config = dict(
    model='autoregressive pixel model',
    train_examples=155796,
    layers=12,
    hidden_act='swiglu',
    head_dim=64,
    fused_qkv=True,
    parallel_block=False,
    inner_norm=False,
    residual_init='none',
    optimizer='cautious_adamw',
    learning_rate=0.0015,
    beta2=0.99,
    epochs=17.5,
    decay_fraction=0.2,
)
Rows from block 5, named by matrix and row number. Rows with one number belong to one attention dimension. Each number is 128 + 32 x the weight over the matrix's rms, rounded and kept within 0 to 255. All counts start at 0.
# v: attention query, key and value (stacked) (model.blocks.5.attn.qkv.weight, 384x128, the v third), inputs 0-127
# proj: attention output (model.blocks.5.attn.proj.weight, 128x128, transposed), outputs 0-127
v.98 [157 106  61  67  89 136 175 111 116 157  86 105 125 121 124  89 109 155  95 176  67 114 148 130 124 132 104 130 173 148 146 132 129  99 140  82 101 121 147 144 154 191 117 127 103 116 149 141 146  92 200 122  96  92 115 120 127 176 123 125 134 124  70  83 156 157 201 113 146 142 145 133 161  93  73 193 132 109 148 183 158 108 138 154 119 123 111 106 145 169  80 169 122  98  82 132  94 140 161  43 135  53 138  81 154 149 165  69 152  87 168 153 129 160 136 137 138 106 105 106 122  92 167 107 110 141 109 140]
proj.98 [136  96 169 195 107 125  84 140 128 164 159 183 105 204 143 108 192 136 158  90 164 123 135  97 167 115  73 139  96 101 152 113 172 135 119 175 122 172 147  50 133 102 158 150  76 108 139 123 166 115 112  83 103  78 106 119 139 164 157 203 137 105 158 142 116 142 101 111 137 101  41 142 180 136  77  74 114 142 169 164  75 178 151 146 170 130 110 132 120 197  86 118  90 112 200 117 125 129 129 124 132 127 132  91 139 147 100 111 128  95 129 147 101 131 128  99 161  77 103 176 102 141 148 137  91 127 129  94]
v.99 [142 182 135 136 146 147 112 114 186  93 153 124 106 102 116 121 113 189 118  92 102 139 134 123 151  83  97 169 116  84 118  59  89 175 145 124 109 139 162  98 137 133 140 144 122 186 124 107 110 151 153 183 117 164 144 101 143 152 137 100  92  63 199  68 136 173 135 168 124 118 156 132 145 113 111  56 182 128  93 137  74  76  35 124  69 129 119 124 115 147 192  87 100 122 120 134 150  81 152 155 125 154 126 100 188 126 136 169 169 133 170 126 139 159  95 103  47 108 133  73 140  89 151 121 119 128  85 160]
proj.99 [167 101 146 126 120 118 180 152 129 137 154 121 108 173 154  77 138 143 165 125  88 111 100 146  67 112  90 138 115 156 140 167 126 182 126  72 133 104 130 130 127 121 139 152 169 180 119 188  89 162 135 136 144 130 159 138 153  86  80  79  95 143  99 173 157  90 122 108  75 128  82 154 138 153 114 129  96  87 111 147 143 109 159  67 169 143 166 109 160 140 105 135 135 106 146 102 151 108  34  92 148 139 130 100 108 115 144  70  92 140 131 125 142  91  88 115 136 105 135 113 157 112 123 172 118 139  83 149]
v.100 [122 133 183 200 171 104 168 108 113  86 176 103 141  90 100  95 118 133 127  91  87 126 130 165 139 120 114 174 146 188 108 193 103 129 128 167 116 187 115 114 140 104 182  91  93 136 119 133  96 136 145 164 131 164 124 170 108  96 104 125 114 151 135  61 103 190 177  80 129 101 116 141 122 118 167 136 107  93 122 130 125 134 129 151 105 117 117 174  82 124 149  92 116 120  39 129 132 129 118  83 124 142  70 185 156 160 105 177 120 102 126 124 196  73  90 141 125  91 145  79 140  64 126 141  70 129 140 140]
proj.100 [141 130 126 141 112 130  97 177  90 166 174  60 121 105 217 128 157  93 130 192  98 141 134 182  96  78 119 177 151 160 121 155 125 152 101 137  76  79 146  96 111 111  75  84 106 149 115 154 138 118  92 188 109  99 139  71 120 114 109 139 118 162 108 134  78  95 125 116 120 123 134 171 117 165 127  81  59 109 117 116  84  28 141 141 115  80 128 204 158 147 136 194 154 119 175 119 131 165 138 139 176 138  56 137 123 109 119 109 190 130 133 144 162 120 127 113 138 136 123 141 175 153 129 163  56 133  89 132]
v.101 [ 55 176  99 151  87 171 129 148 103 141 171 124 129 137 154 120 165 146 136 147  66  92 157 114 114 131 135 148 165 128 170 143 191 161  98  87 104 110 200 200 146 119  84 138 154 123 115 126 116 126  83 137 120 165 103 121 104 155 122 212 156  95 163  93 132 187  75 122 162  94 116 158  99  98  54 104  88 111 110 149 105 107 145 182  83 155 114 108 138 118 136 149 158 231  50 126  60 122 146 107 113 116  68 166 116 109 187 121 140 107 110  88 148 122  56 158 159  70 131 150 128 107 169 112 116 187 163 177]
proj.101 [107 115 138 136 122 131 123 180 129  85 119 140 154 154 177 108  99 119 113 156  86  97 137 115  89 112  90 181 164 134 194  82 135 111 178 169 119 146  90 112 115 115 160 159  91 127  96  92 137  89 124  87 118  83  41 209 117  49  99 140 151 116  99 129  97  80 133 146 180 112 172  94 153 118  70 186 142 156  83 139 165  90 137 120 131 160 136 118 182  88 103 123 181 153 113 167 104 201  97 152 104 166 126 136 149 130 217 155  97 150 147 158  81 115 126  70  56 122 108 139 133  85 130 190  98 118 112 121]
v.102 [120 106 126 118  92 105 123 115 118  93  85  60 153 173 107 162  89 184 112 164 132 150 100 132 130 131  80 107 131 110  97  73 135  95 136 141  96 180 129  83 135 161 124 175 171 114 140 131 126 184 209 101  75  93 183  66 131  37 107 100 102  97 144 138 139 156 141 122 145 123 120 115 147 106 123 128 150 103 161 180 104 154 122 147 127 123 146  73 122 140 135 129  51 104 155 130 109 178 136 116 143 227 130 110 183 196 134 127 123 188 177 151 151  99 183  33  92 118 149 120 144 113 107  84 137  92 112 136]
proj.102 [135 140 143  60 107 159 143 122 169 191 187 156 164 136  94 102 121 105 183 106  37 151 128 122 150 126  75  70 104 128  82 103 159 125 146  82 123 139 160 142 124 131 146  75 139 138 122 193 157 121 145 148 101  89 144 110 132 136 113  97  81  80 170 140 116 147 141 149 116 141 110 138 116 178  88  71 130  89 140 164 148 123  89 123 173 142 117 117 135 101 145 143 136 126 181 163 109  89 125 171 136 158  96 142 133 138  63  91 101 150 210  88 179 126 104 163 142  99 146 118 146  91 108 150 100 135 138 106]
v.103 [142 138 134 147 140 101 170 126 144 151 188 164 108 100 149  83 131 134 117 131 138 139 103 135 133 107 143 129 146 120 130  76 106 132 115 143 137 197 156 165 121 131 157  59  77 148 132 173 111 147 101  27 147 127 103 135 132 115 135  91 117 120  92 133 100 156 220 170  71 188 115 149 104 140 121 107 180 153  75 150  76 104  96 141 120 111 110 131 127 201 170 152 110 121  85 127 142 104 152 128 115 151 153 148 134  78  81 137 157  60 171 109 141 111 144 168  98 133 137  97 116 141 202 117 107 151  70  90]
proj.103 [155  83 153 178 154 143  92 187 139 141 121  77  86 199 144 151 150 100 114 155 126 109 123 142 109 159 170 168 159 162 152 183 182 180  46 141 105  87 151 153 137 160 137 111 106 135 120 116 163 185 115 120 117 122 150  82 131 137  81  90 115 173 125 138 149 124 139 131  95 127 138 128 134 151 140 103 123 104 156 107  87 129 159 121 108 121 177 148 168 146  74 129 104  44 166  41 187  72 150 118 129 101 149  76 135  89  90  90 136 117 141 139 117  96 131 174 126  89 124 199 128 148  67 169 139  90 128 172]
v.104 [132  92 159 149 150 153  73 125 163 140 196 171 105 137 207  76 164 131 162 116 140 126 117 132 163 118 161 126 131 127  99 163  80 133 131  96 113 201 134 126 112  81 108 108 153 144 159 105 115 132 101 151 133 172 177 144 131 125  95 125 135 136 167 154  76 145 157 165 172 107 146 153 108 117  94 140 120 142  84 128 111  68 105 155 136  71 116 165  73 123 131 117 124  74 124 124 143 100 111 181 145 187 106 178 111  83 134 157 151  94 113  50 168  64 125 112 108  93 188 154  92 120 170 120 135 103  68 108]
proj.104 [106 111 132 160 124 123 226 195 128 146 126  93 106 129 125 157 141 100 113 137 139  93 133 150  79 102 136 115 197 125 110 171 120  95  65 145 113  59  93 140  81 138 120 141 135 166 173 121 128 166 151 136  93  86 123 149 117  96 111 106 128 102  84 114 120 115 123 148  87 140 165 157 107 160 118  84 154 137 144  91 156  90 148 130 109  93 106 192 187 132  71 113 153 170 136 146 151 131 147 116 155 109 126 139 163 101 104 129  86  93 161 155 152 100 117  92 126 171 155 156 102 113  97 129 130  98 142 153]
v.105 [135 143 128  94  43  89 109 183 175 115 159 106 108 162 121 114 153  83 137 147 121 151 125 154 116 139 103 183 119 182 162 123 160 101 124 168 151  81  79 104  97  73 108 133 131 131 194 134 176 118 167 167 143 146 149 104 122  64 116 151 139 105 128 139  72 146 105 160 159 140 111 124 131  58  79 156 134  97  89 149 136 114 123 121 126 140 133 102 134  97  88 152 139 133 105 117 131 110 125  81 152  44 126  72 111 120 191 140 150 111 141  81 127 169 142 157 108 109 142  88 116 139 155  92 152 130  99 112]
proj.105 [136 133 152 146 102  97 149  86 146 148 140 163 128 152 135 109 111 148 107 127 115 107  97 154  97  90  96 160 142 147 178 126 123 128  88 106 155  92 101  89  90 114 161 124 118 148 161 132 153 142 134 104 159 118 110 112 129 144 181 128 130 107 185 135 169 139 110 139 112  95 177  39 139 126 113  93 145 101 133 155  94  95 162 162 161 102  86 129  98  64  73 118 158 134 156 130 136 142 131 101 135 133 138  94 162 106 117 162 129 153 148 148  92  83 141  64 119 104  92 204 132 159 145  95 145 129 112  58]
v.106 [160 139 172 152 178 148 116 125 101 144 172 148 150 147  88  94  82 120 107 158 106 143 109 104  88 115  99  86 187  73 106  75 140 125  80  70  81 143 215 152 143 140  76 127 171 119 118 125 112 107 112 125 159 102  93 152 162 179 174 130 148  84 160  75  90 167 157 158  93 154 133 101 102 116 130 128 203 162  98 142 109 104 163 132 133 133 110 105 129 139 146 167 141 210 104 112 127 126 130 150 153 161 114 139 163  86 122 171 119 139 147 111  98 131  87 142 105 120 131 166 105 118 158 119 126 162 120 102]
proj.106 [128 110 169 162 116 154 162  88 138  80 110 169 158 138 156 150 165  83  91 143  89 124 148 149 146 158 174 150 133 147 144  91 173  88 137 121  46 155 148 139 168 116 168 137 120 132  79 116  97 148 119 120 135 102 120 168 181  94  98 153 141 177 135 121 121 171 160 148  93 159 119 172 115 137 115 154 106 121 128 126 160 140  96 101 110 164 168 165 135 127 108 106 112  85 122 155 121  88 134 145 137  73 137  84  89 122 140 106  86 137 147 147  98  49 136 147 111 107 137 131  92 109  75 180 158  95  83 174]
v.107 [158 142 163 103 131 114 108  92 100 195 128 186 130  76 180  38  92 134 161 152 107 115 158 127 103 119 118 100 114 143 129 141 123 124 168 107 160 144 167 105 144 175 159 148  88 127 141 142 101  97 149 146  43 135 164 100 135 175  95 155 143 106 114 174 189 132 138  90 135 128 131 135 118  81  83 109  88  72 134 185 199 137 102 169 113  95 134  86 115  78 162 181 100  86  40 139 127 165 134 122 151 125 134 156 113 157 174  66 155 126 160  96 154 171 164  44 188 103 175 179 127  77 135  65 132 155  79 195]
proj.107 [ 63  91 103 170 127 178 180 178 116 123 101 139 122 170 147 123 149  94 141 101 121  96 130 139 127  85  92  57  67 103 125 104 135 181 150 227 102 130  73  98 130 115  88 143  50 120 156 103 150 124 125 124 155 106  46 145 138 144 168 202 137  87 125 126 185 121  98 109 166 123 100 210 114 166  81 116 177 135 162 143 128 102 153 123 147  85 139 139 158 117  96 101 119 157 144 134 103 156  98 144 138 156 155 147 191  92  95 109 166 146 150  85 175 136  81 165 125  68 114 119 138 112  82 118 144 124 139 175]
v.108 [135 130 147 130 121 116 118 134  86 140 123 163 118 158  38 145  54 122  89 109 117 165 125 127 114 112 128  72 136 170 101 177 144 181 119 200 158  83 191 121  99 101  87 189 131 142  46 114 125  99  66 161 136 114 138 142 142  97 179 155 137  40 166 100 182 157 102 124 112 120 135 143 158 158 125 112  90  82 152 139 133 114  72 138 186 189 144  57 140 108 173 152 131 142 136 123  70 191  98 189 103 126  96 131 160  84  76 115 140  80 160 179  71  82 127  38 126 123  83 190 152 135 169  36 168 150 130  92]
proj.108 [115 139 131  90 131 204 158 175 139  56 116 179 135 113 142 114 116 132 179 161 113 138 153 147 145 167 154 104 156 150  87  93 132 135 169  75  64 121 133 154 104 126 128 189  56 117  67 106 102 138 105 132 141 101 185 171 166 101 120 124 161 137 129 138 120 145 126  73 156 174 110 107 116 112 130 135  96 111  63 182 135 160 132 172 151 109 176 122  93  93 155 177 142 111  75 119  71 156 154 100 103  98 150 116 130 142 202 124 147 116  92  69 118  86 162 178 108 140 120  73 171 105 124 126 194 137 111 122]
v.109 [ 32  95  96 146 124 134 103 130 147 100 111 126 144 149 172 228 141 134 115 177  93 162 143 117 121 185 176 160  99 174 133 175 158 139 141 137 119 142 163 152 105 121 100 141 111 115 125  92  67 113 159 158 182 131 121 101 106  89 137 122 134 123  77 161 202 109 132 121 121  98 106 106 130  76 111 186 184 145  46  70 106 204 174 146 204 138 135 156 115 123 157 158 164 124 174 127  54 118 117  72 125 172 187 122  95  93  67 123 150 105 116 157 138  81 160 168 111 117 139 104 124 135 148 106 136 109 174 128]
proj.109 [ 98 124  99  66 131 112 178  75 152 149 108  82 112 154  77 115 154 147 145 107 103  83 140  89 156 155 149 166 156 122 136  96  85 157 171 164 123  99 105 138 122 121 131 115 133 119  74  75 167 105  88 163  69  86 160 191 131 142 182 105 144 168 177 163   2  89  71 144 154 152 190 135 126 130 155  48 144 140 136 133  96 168  88 149 151 160  68 116 128 101 165 131 118  62 113  79 147 129 112 142 147 184 168 160 112 194  86 110 110 120 143 107 138 183 216 149 139 197 145 128 141 167 142 152  59 133 153  13]
v.110 [ 57 112 110 182  95 166 129 113 133 127  70  76 163  91 161 121 127 153 128 119  74 141 138 113  96 165  87 100 175 147 153 115 128 175 113  65 118  99 128 139 176 128  82 132 124 126 119 128 128 156  96 126 127 124 124 122 146 114 137 215 129  89 106 150 172 153 161  99 121 112 148 131 137 121 109 202 160 145 115  51 102 128  93 154 115 114 127 122 167 108 149 158 133 139 148 122 142 103 121 113 122 167  28  98  75 105  77 173 127 101 120  99 144 109 131 124 159 113 126 185 115 107 167 166 163 154 170  81]
proj.110 [142 141 155  77 142  82 166 171 133 149 127 106 129 153  94 129 146 118 111  93 130 122  99 119 106 129 157 133 136 157 155  72 107 117 147 137  93 215 104 148 191 155  95 113 112 112 119  84 154  92 131 105  75  65 138 173 128 118 107 135 138 188  97 119  69  87 141 116 140 183  75 154 120 137 138  98 143 121  87  92 109 123  86 114 120 110 142 154 126  90 103 150 159 159 138 145  95 145  93 134  71 122 127 208 158 156 149 167  74 156 158 167 131  89 179 149 154 171 128 107  91 145 153 194 127 125 140 101]
v.111 [ 78 131 164  74 160 160 113  99 132  91 137 206 126 159 116 143  94  61 171 152 119 116 137 150 109 132 134 121  94 168 116 235 168 176 134 142 102 109 154 109 149 108 114 209 131 103  85 125 102  76 145 139 135 104 132 191  99 136 136 103 114 160 125 166 180  60 114  76 100  88 105 129 153 157 122 138  85 114 194 126 144 141 133  85 136 189 151  67 137 119 183  88 150 158 103 128 115 157  96 112 119 115  92 201  62  88 130  99 141 172 106 153  73 166 118 122 169  90 114 153 147 158 177  82 153 145 154 133]
proj.111 [111  97  80 117 117 152 142 144 106 155  99 174 166 153 137 144  72 182 172 109 197 108 160 158 160 153 137 125 105 134  90 122  72  87 169 138  61 144 111 141 141  89 115 153  76  94  83 130 101 151 103 135 160 125 135 114  96 143 167 180 146 146 146 127 114  98  47 135 178 123 181 218 123 132 127 175 139 146 113 134 148 151 133 147 116 144  81 135  72 113 155 206 161  58  90 133  71 189 124 142 128 113 137  90 162 166 200 158 148 149 122 111 104 181 130 167  72 179 107  77 141 100 126  97 154 163 142 101]
v.112 [120 164 138 145  91 158 121 116 122 105 134 160 128 170 131 126 143 118 105 141 139 103 132 139 142  63 110  77 163 122 103 150 120  90 121  97 169 131 199 105 133 171 133 145 147 108 111 153 126 102  54 116 108 173 133  82 137 123 118 144 107 158 154  86 109 158 134 141 140 119 166 115 138  87 159 160 127 127 182 214 117  82  73 178  58 162 148 125 139 151 136 131  83 112  74 137  83 158 211 190 116 115 103 147 159 112 166 121 146 155 120 148  88 133  25  85 188  83 124  67 140  59 128  78 157 136  65 159]
proj.112 [145 117 179 150 128 123 157 107 116  80 190 167 177 162 182  76  77  28 133 163  98 119 179 160 103 108 121 119 108 107  67 138 147 114 150 133 121 130 181 110 143 100 125 164  30  99 156 173 108  93 113 111 169  80 101  99 142  93  81 109 117  99 135  99 149 128 139 127 133 127  77 173 156 128  89 196 114 195 162 184 174  88 151  92  80 136 158 108 152 148 143 108 128 130 160 158 153 138 130 118 113 126 104 125 158 164 175 141 104  88 171 114  81 100 142 119 103 108 167 175 155 103 147 200 176 135 130 139]
v.113 [100  49 136 222 105 115 167 127  53 139 112 163 123 124 176 122  80 132 123 151 187 115 138 117 128 138 119 117 111 145 125 145 127 131 160 155 167 202 149 178  89 115 132 141  62 121 161 110 135  73 154  77  78  84  93 149  85 100 204  79 111 149  87 133 103 114  94 131 114 164 112 139 134 134 145  28  78  96 109 152 177 175 135 187 118 142 166 122 119 104 131 183 150 122  81 127  87  83 123 158 159  94 164 146  72 150 160 131 146 109 122 176 132 143 153 162 158 167 139 130 141 113 180 158 143 180 125 109]
proj.113 [110 178 120  94 132 171  59 178 147  42 133  95 118 146 141 170  98  97  69 114 106  61 143 158 141 113 142 114 104  83 129 116  94 193 176 193 103 155 118 123  87 114  61 125 131 123 127 149 124 174 127 183 167 142  81  86 134 122 176 165  96 149 101 148  86 165  96 126 165 157 142 101 164  90 149 160 193 155 157 124 168 128  75 172 147 118 139 125 130 129 170 111 108  93  88 113 167 110 137 162 145 188 124 113 116 158 102  92 150 122 117 112 125 116 151 160 114 130  91 162 134 142  94 114 140 140 170 106]
v.114 [154 135 138 113 101 126 123 137 175 149 109 122 157 130 180 111 121  92 113 131 154 111 161 114 101 188 116 129  87 137 138 179 140 165 149  86  93  89  92  88 154  77 135  75  72 151 103 115 135  86 148 154  88 141 122 133 122 102 166 161 167 115 102  96 117 125 138  99 113 121 153 136 127  84 139 122  92 111 128  75 157 109 123 171 170 106 138 121 208 127 114 156  81 134 112 126 119 135 119  80  95 165  94 107 155 150 110 108 118  97 102 145 102 152 220 141 161 123 102 158 141 120  96 159 130  74 158 112]
proj.114 [137 148 168 111 122  66 133 147 147 112  93 127 122 120  92 145 167 126 129  95 175 176 138 111 136  94 154 138 170 126 117  94 145 111 156 148 148 155 102 152 178  82 109 112 129 160 104 109 121  91 145  99 144 111 101 111 100 155 153 170 172 170 123 131 100 127  68 133 147  87  76 105 116 138 152 121 124 126 103  91  81 102 152 124 132  96 128 115 113 108  83 144 127 137 145 133 119 132 131 152 104 144 160 118 137 127 133 132 112 142  77 117 125 163 123 122 144 107 118 146 159 122 167 100 128  78 119  87]
v.115 [ 98 120 130 135  71 177 149 135 166  81 164 119  84 174 132 128 127 128 175 132 117 157 151 131 153  97 144 183  83 140 116 117 110 130 114 122 121 151 122 218  82 137  82 121  78 168 147  72 123 100 164 106 171 129 128  99 165 119  99 112 116 150  62  72 143 110 137 152 161  90 110 103 138 163 111 156 113 133 162 145 164  85 178 186 162 129 106 182  78 159  92  46 143 112 123 136  83 121 157 150 133  56  90  95 120 152 132  98 117 139 139 164 131  91 179 112 117 133 138 140 120 143 143 112 121 108 112 160]
proj.115 [128 140 104 100 104 104  68  62 113 131 148  70  78 161 179 109 157 116 134  91 139 117  95 139 142 113  88 113 141  90 129 153 146 152  99 150 137  90 102 136  89 119 166 148 124 168 120 144 110 181 151  78  74 140 174 138 168 150 139 121 107  79  68 157 115 156 135 148 144 138 145 121 149  76 144 107 118 135 145 168 155 182 105  97 134 111 101 124 130 171 134 126 133  87 168 120  98 158 101 122 139 126 113 146 135 160 130 135 148 111 110 117 116 155 105 135 119 168 152 148 123 102 162 129  93 179 184  82]
v.116 [194 195 148  97 167  97 151 144 132 124 171 134 167  83  10 133  84 163  87 158 102 144 154 141 114 124   2 139 122 123  94 177 121 144  94 163 136 159 118 132 106 131  16 175  88 126  91 134 124 122 166 135 178 112  89 211 107 111 100 149 125 146  96  48 124 150  60  92 158 125 118 110 121 118 137  78 131  88 172 113 136 178  93 136 166 111 112  90 135 118 144 112 141 166 139 120 132 149 157  74 124 194  66 110 150 199 104 142  84 113 127 148 157 114 109 164 129 121 135 149 154  86 165 122  83 148 233 149]
proj.116 [125 111 178 165  53 174  72  79 130 111 126 109 178  97 214  87 167 130 111 120 112 158  93 219 125 128  69 149 100 187 131 131 141 160 165 115  45 150 148 112 139 112 122 142 135 132  42 199 120  92 134 120 143  91 156 127 162 113 137 183 110 129 125 206 115  88 119 187  98 173 144  59  84 123  99 127 105  99  77 109 178  66 193 164 130 166 121 229  67 105 127 168 111  92 117 125  58 138 141 109 149  84 133 145  84  97 150 107 179 117  71 142 174 137 113 130 116 159 134 129 178  83 107 151  78 133 132 127]
v.117 [ 90 141  82 203 139 132 131 157  71 138  96 101 145 135 138 179 171 193 111 130 117 122 152 132 147  70 117  97 135 124 135 157 124 120 124 122 125 165 117 169 136 139 119 177 123 106 168 144 131 127 105  86  57 132 171 122 117  77  95 128 122 177 179 142 154  92  62 121 152 143  95 130 122 159  83 135 123 153 158 113  81 166 117 147 108 149 113  95  82 166 139 126 128 104 156 126 140 150 157 144 133 208  77 131 133 138 161 158 132 136  94  87 168 119 124  86 201  63 175 110 110 103 117 159 135 129 108 147]
proj.117 [133 135  94  87 105 151 107 139 155 135 138 115 147 157 136 134 103  57 151 130 114 103 142 135 130  99 107  72 146 129 132 153  80 135 167 183 142 114 134 127 132 159 119 105  94 109 143 158  87  75 169 142 120  82 126 126  92 145  89 106 108  93  88 119  99 102 135 141 107 140 203  50 126 121 133 132 146 158 149 155 195  82 111 119 120 150 117 123 184 138 150 109 187 165  91 175 119 107 133 160 138 128 102 171 169 142 139 143 103 154 168 138 166  85 142 138 127 106 197  94  94  94 111 156 115 134 143 139]
v.118 [111 142 149 131 145 148 156 125 131 152 124 116 113 136 113 115 130 166  82  99 103 155 150 130 131 125 140 113  96 103 131  97 119 130 126 145 174 122 110 131 106  70  92 140 139 156 143 118  98 114  81 194 126 113 217  81 143  59 123 176 171  96 160 105 158 110 146 120 128 152 122 124 119 140 119  54  93 127 174 103  96 115 122 171 215 152 119  69 153 168 135 132 107 122 152 126 134 139 111 138 105 218  83  76 128 100 102 147 105 101 117 130 141 110 171 126 156 124 130 208  90  71 112 148 152 112 100 151]
proj.118 [141 143 110 121  86 116  87 121 145  81  82  79 114 144 141 140 169 114 161 123 114 142 127 112 142  83  78  77 176 152 128 127 136 140 162 142 152 147  77 205 115 160 154 109 118 157 107 115 107  76 118 190 109  83 131 139 132 148 115 103 173  90 142 103 139 124  67 124  85 163 114 110  99 120 135  99 127 109  66 125 123 128 105 105 162  76 154 131 168 150 108 136 130 115  94 126 104  90 122 148  77 112 166 165 119 133 157 124 115 136 117 124 162 107 110 134 137 119 142  91 102 104 129 157 197 126 126 137]
v.119 [148 171 221 185 201 136 129 148 108 133 170 164 102 161  78 102 102 125 156 117 124 156 118 115  97  76 101 162 131  67 112  89 127 172  86  89 135 137 170 174 144 177 115  84  93 156 167  94 113 112 127 118 134  72  27 109 174  93  79  93 123 117 158  70  66 117 122 134 108  76 118 118 116 149 192  75  98 118 184 156  78 111 174 227 125 127 105 166 140 127 115 104 142 195  67 119  96 156 113 176 151  94 142 110 123 103 111 147 115 167 183 140 122 155 172  88 149 197 109 160 133 106 121  93 128 197 118 126]
proj.119 [117 152 140  76 141 154 114 112 108  69 144 107 105 111 182 179 174  96 102 144  65 127  90 204 142  93 151 149 121  79 140 151 163 129 130 136  85 105 139 151 154 124 142 116 106 150 115 147  71 186 115  93 145 159  93 135 204 139 128 143 108 171 114 132 147 212 188 200 145 125 143 102 138 104 133 181  89 109  78 155 180 182  67 110  92 146 130 131 102  93 161 140 107 106 126 128 106 140 103 164 142 150  92 107 142  95 156 120 147 109 155 103 121 163  37 138 108 133 139  97 127  59 102 161 150 165  97 197]
v.120 [140 109 107 152 188 108 144 119 101 147  59 179 119 115 208 141 204  56 114 129 134 165 121 122 101 168 178 101 136 185 143  90  70 143 151 126 107 176 128  75 108 110 226  73  88 135 127 179  56 124 131 178  52  91 107  82 150 123 113  95 131 105 113 120 169  72 165 134  85 152 135 126 117 133 181 173  93 119  91 107 122 124 154 153 141 155 117 158 137 132 103 158 119  58  93 123 152 156 120  55 126 181 227 146 126  85 139 158 137 107 185 166 110 186 109 132 139 135 100 154 122 151 113 109 143 149 106 101]
proj.120 [ 93  89  92 155 218 113 132 143 124 150  67 119  89 142  50 183 137 169 143 122 149 134 149 141 150 122 162 117 125 152 132 133 143 112  97 209  86 106 113 117 132 112  90  93 110 125 104 105 102 111  86 189 142 152  76  93 167 198 148 154 130 180 185  63  30 126  88  65 155  54  88 140  77 173 153  97 127 202 137  83  86 141 125 113 132 114 220  93 119 156 154 153 122 123 167  76 175  98 145 151 183 159 135 107 116 156 118 138  86 141 166  99 115 145 112 177 167  70 180 107 142 172 117 106 186 154  75 129]
v.121 [115 227 167 107 159 144 121 121  52 208  88  91 130 173  17 162  80 143  86 147  72 149 118 161  94  88 106 112 136  89 122  77  97  70 141  78 132 145 164 126 124 154 160 114 139 139 116 178 124  98 145 160 106  97 150 141 135  84 120 121 145 124 159 135 171  89 100 145 123 181 162 121 152 145  47 110 213 153 158 122 106 132 145  78 166  94  89 117 163 106  72 113  83 165 158 132 196 176 125 134 170 129 135 125 127  77 193 104 205 133 102  94 117 130 124 173  73  78 119 131 106  74  99  90  77  15 178 119]
proj.121 [185  81  96 112 159  85 153  95  86 116  88 144 139 109 145 146 188 129 139 168 101 140  87 109 132  96  80  84 135 163 122 114 147 128  86  96 123  84  94 144 130 164 188 168 108 144 106 113  95 119 145 125 150 172 110 144 104 208 129 153 133  55 178 154 124 152 164 120  77 192  62 139 170  84 160 159 161  27 130 156 165 143 214 108 203 159 154  91  65 119 187 146 168 110  65 216 103  80 152 160 145 113 110  52  58 106  67  88 130 163 106 160 182  74 149  61 132  76 163  89  70 172 141 135 117  99 123 151]
v.122 [ 93 133 140  77 109 162 105 114 108 110  91  81 102 165 101 139 133 141 160 134  84 146 118 137 153  86 154 157 123 119 159  50 129 118 110  64 112 158 192 141 152 133 143 144 171 122 138 135 106 115 117 151 152 107 140 100 161 186 117 137 121 158 131  91 122  80 126 105 140 123 114 116 113 102 125 175 139 138 137 106 172 110 168 112 141 118 122  89 171 154  80  89 129 170 163 139 120  89 138  51 156 122 119  96 132 163 183 137 117 156 122  89 178 148 177 142 148 130 133 143 110  82  93 113 151 118 210 167]
proj.122 [131 121 111  90 107  90 131  96 171 148 100  94 126 126 122 140 176 120 131  91 119 159  90 107 166  77  58 122  94 129 179 138 128  81 168 110 161 116 112 133  95 124 159 122 150 138  82 127 144  68 133 104 137 120  90 124 154 126 142 146 105  95 108  98 135 150 152 164 114 125 147 190 123  92 140 142 150  94 138 156 121 136 128  87 126 173 111 113 178 141 141 135 145 122 162 131 126 131 114 173 119 165 124 103 133 169 104 178  87 157 154 153 162 189 112  86 138 120 117 120  94 111 175 113 135 138 131 105]
v.123 [156  92 147 147 133  81 121 133 144 156 140 158 103 141  68  61  60 141 133 126 124 160 155 134  85  71 138  89 110 133 118 170  90 109 155 197 133 109 124  69 113  50 149 186 134 123 105 117 150  60  96 164 116 133 115 193 120 168 138 132 163 100 163 134 142 160 107 159 123 173 151 124 134 141 114 119 144 173 171 103 187 101  93  92 151 126 130  92 124 110 126 146 177 104 147 107 214 147 112 179 134 191 136 116 137  87 165  77 152 115 114 124 118 152 163 113 132 161  87 130 113  97 169  88 109 136 156 104]
proj.123 [142 122 144 168 124 162 174 126  60  92 115 190 109 150 154 122 140  85  62 141 167 100 102 161 179 151 150 113 140 162 109 140 105 105 135  97  99  76 146 129 106 155 143 167 119 112 116  96 126 137 145 159 182 132 161 110 127 117 150 156 186  78  82 100 123 141  70  85  72 139 102 117 107 112 133 125 140  96 114 115 119  94 189 130 162  79 106 172  84 127 167 125 187 110  77 157 119  88 168 119 121  72 169 100 143 124 120 142 150 164 127  66 170  98 150 124 189 105  80 136 112 133 127 113 135 136 120 134]
v.124 [159 147 113  60 123 100  92 123 196  73 197 140 127 143  56 144 113 107 113 125 122 155 118 138 133  78 159 142 119  94 129 143 171 113 133 205 122  22 111 129 113 163 151 143 204 121  80 133 127 152 119 177 229 151 132 159 113 183 166 123 157 125 108 140  93 130 131 122  90 138 102  87 127  92 145 129 171 153  95 160 184 135 152  85 150 176 149  86 147 145 106  96 184 153 165 132  93 173 133 105  87 167 162 111 107 144 154 143  83 112 112 149 112 122  49 167 111 109  96  77 139 122 150  88 115 126 125 150]
proj.124 [129  94 165 211 117 136 163  14 115 123 119 187 145 133 149 115  75 161 132 181 150 162 169  99 135 158 126 172 114 164 134 131 107 108 166  79 125  98 153 127 131 175 177 154 155 104  94 126 161  98 132 133 132 122 191 111 119  99  93 130 159  97 158 118 180 145  97 139 123 151 181 164 107 128 105 137  40 152 129 157 101 126 157 120 143 133  94 146 120 123 118 149  87  66 146  65 115 107 135  90 102 132 159 115  70 122 179 147 152  75 114 106  96 162 124  79 136 104 104 145 178 177 116 112 131 109 119 113]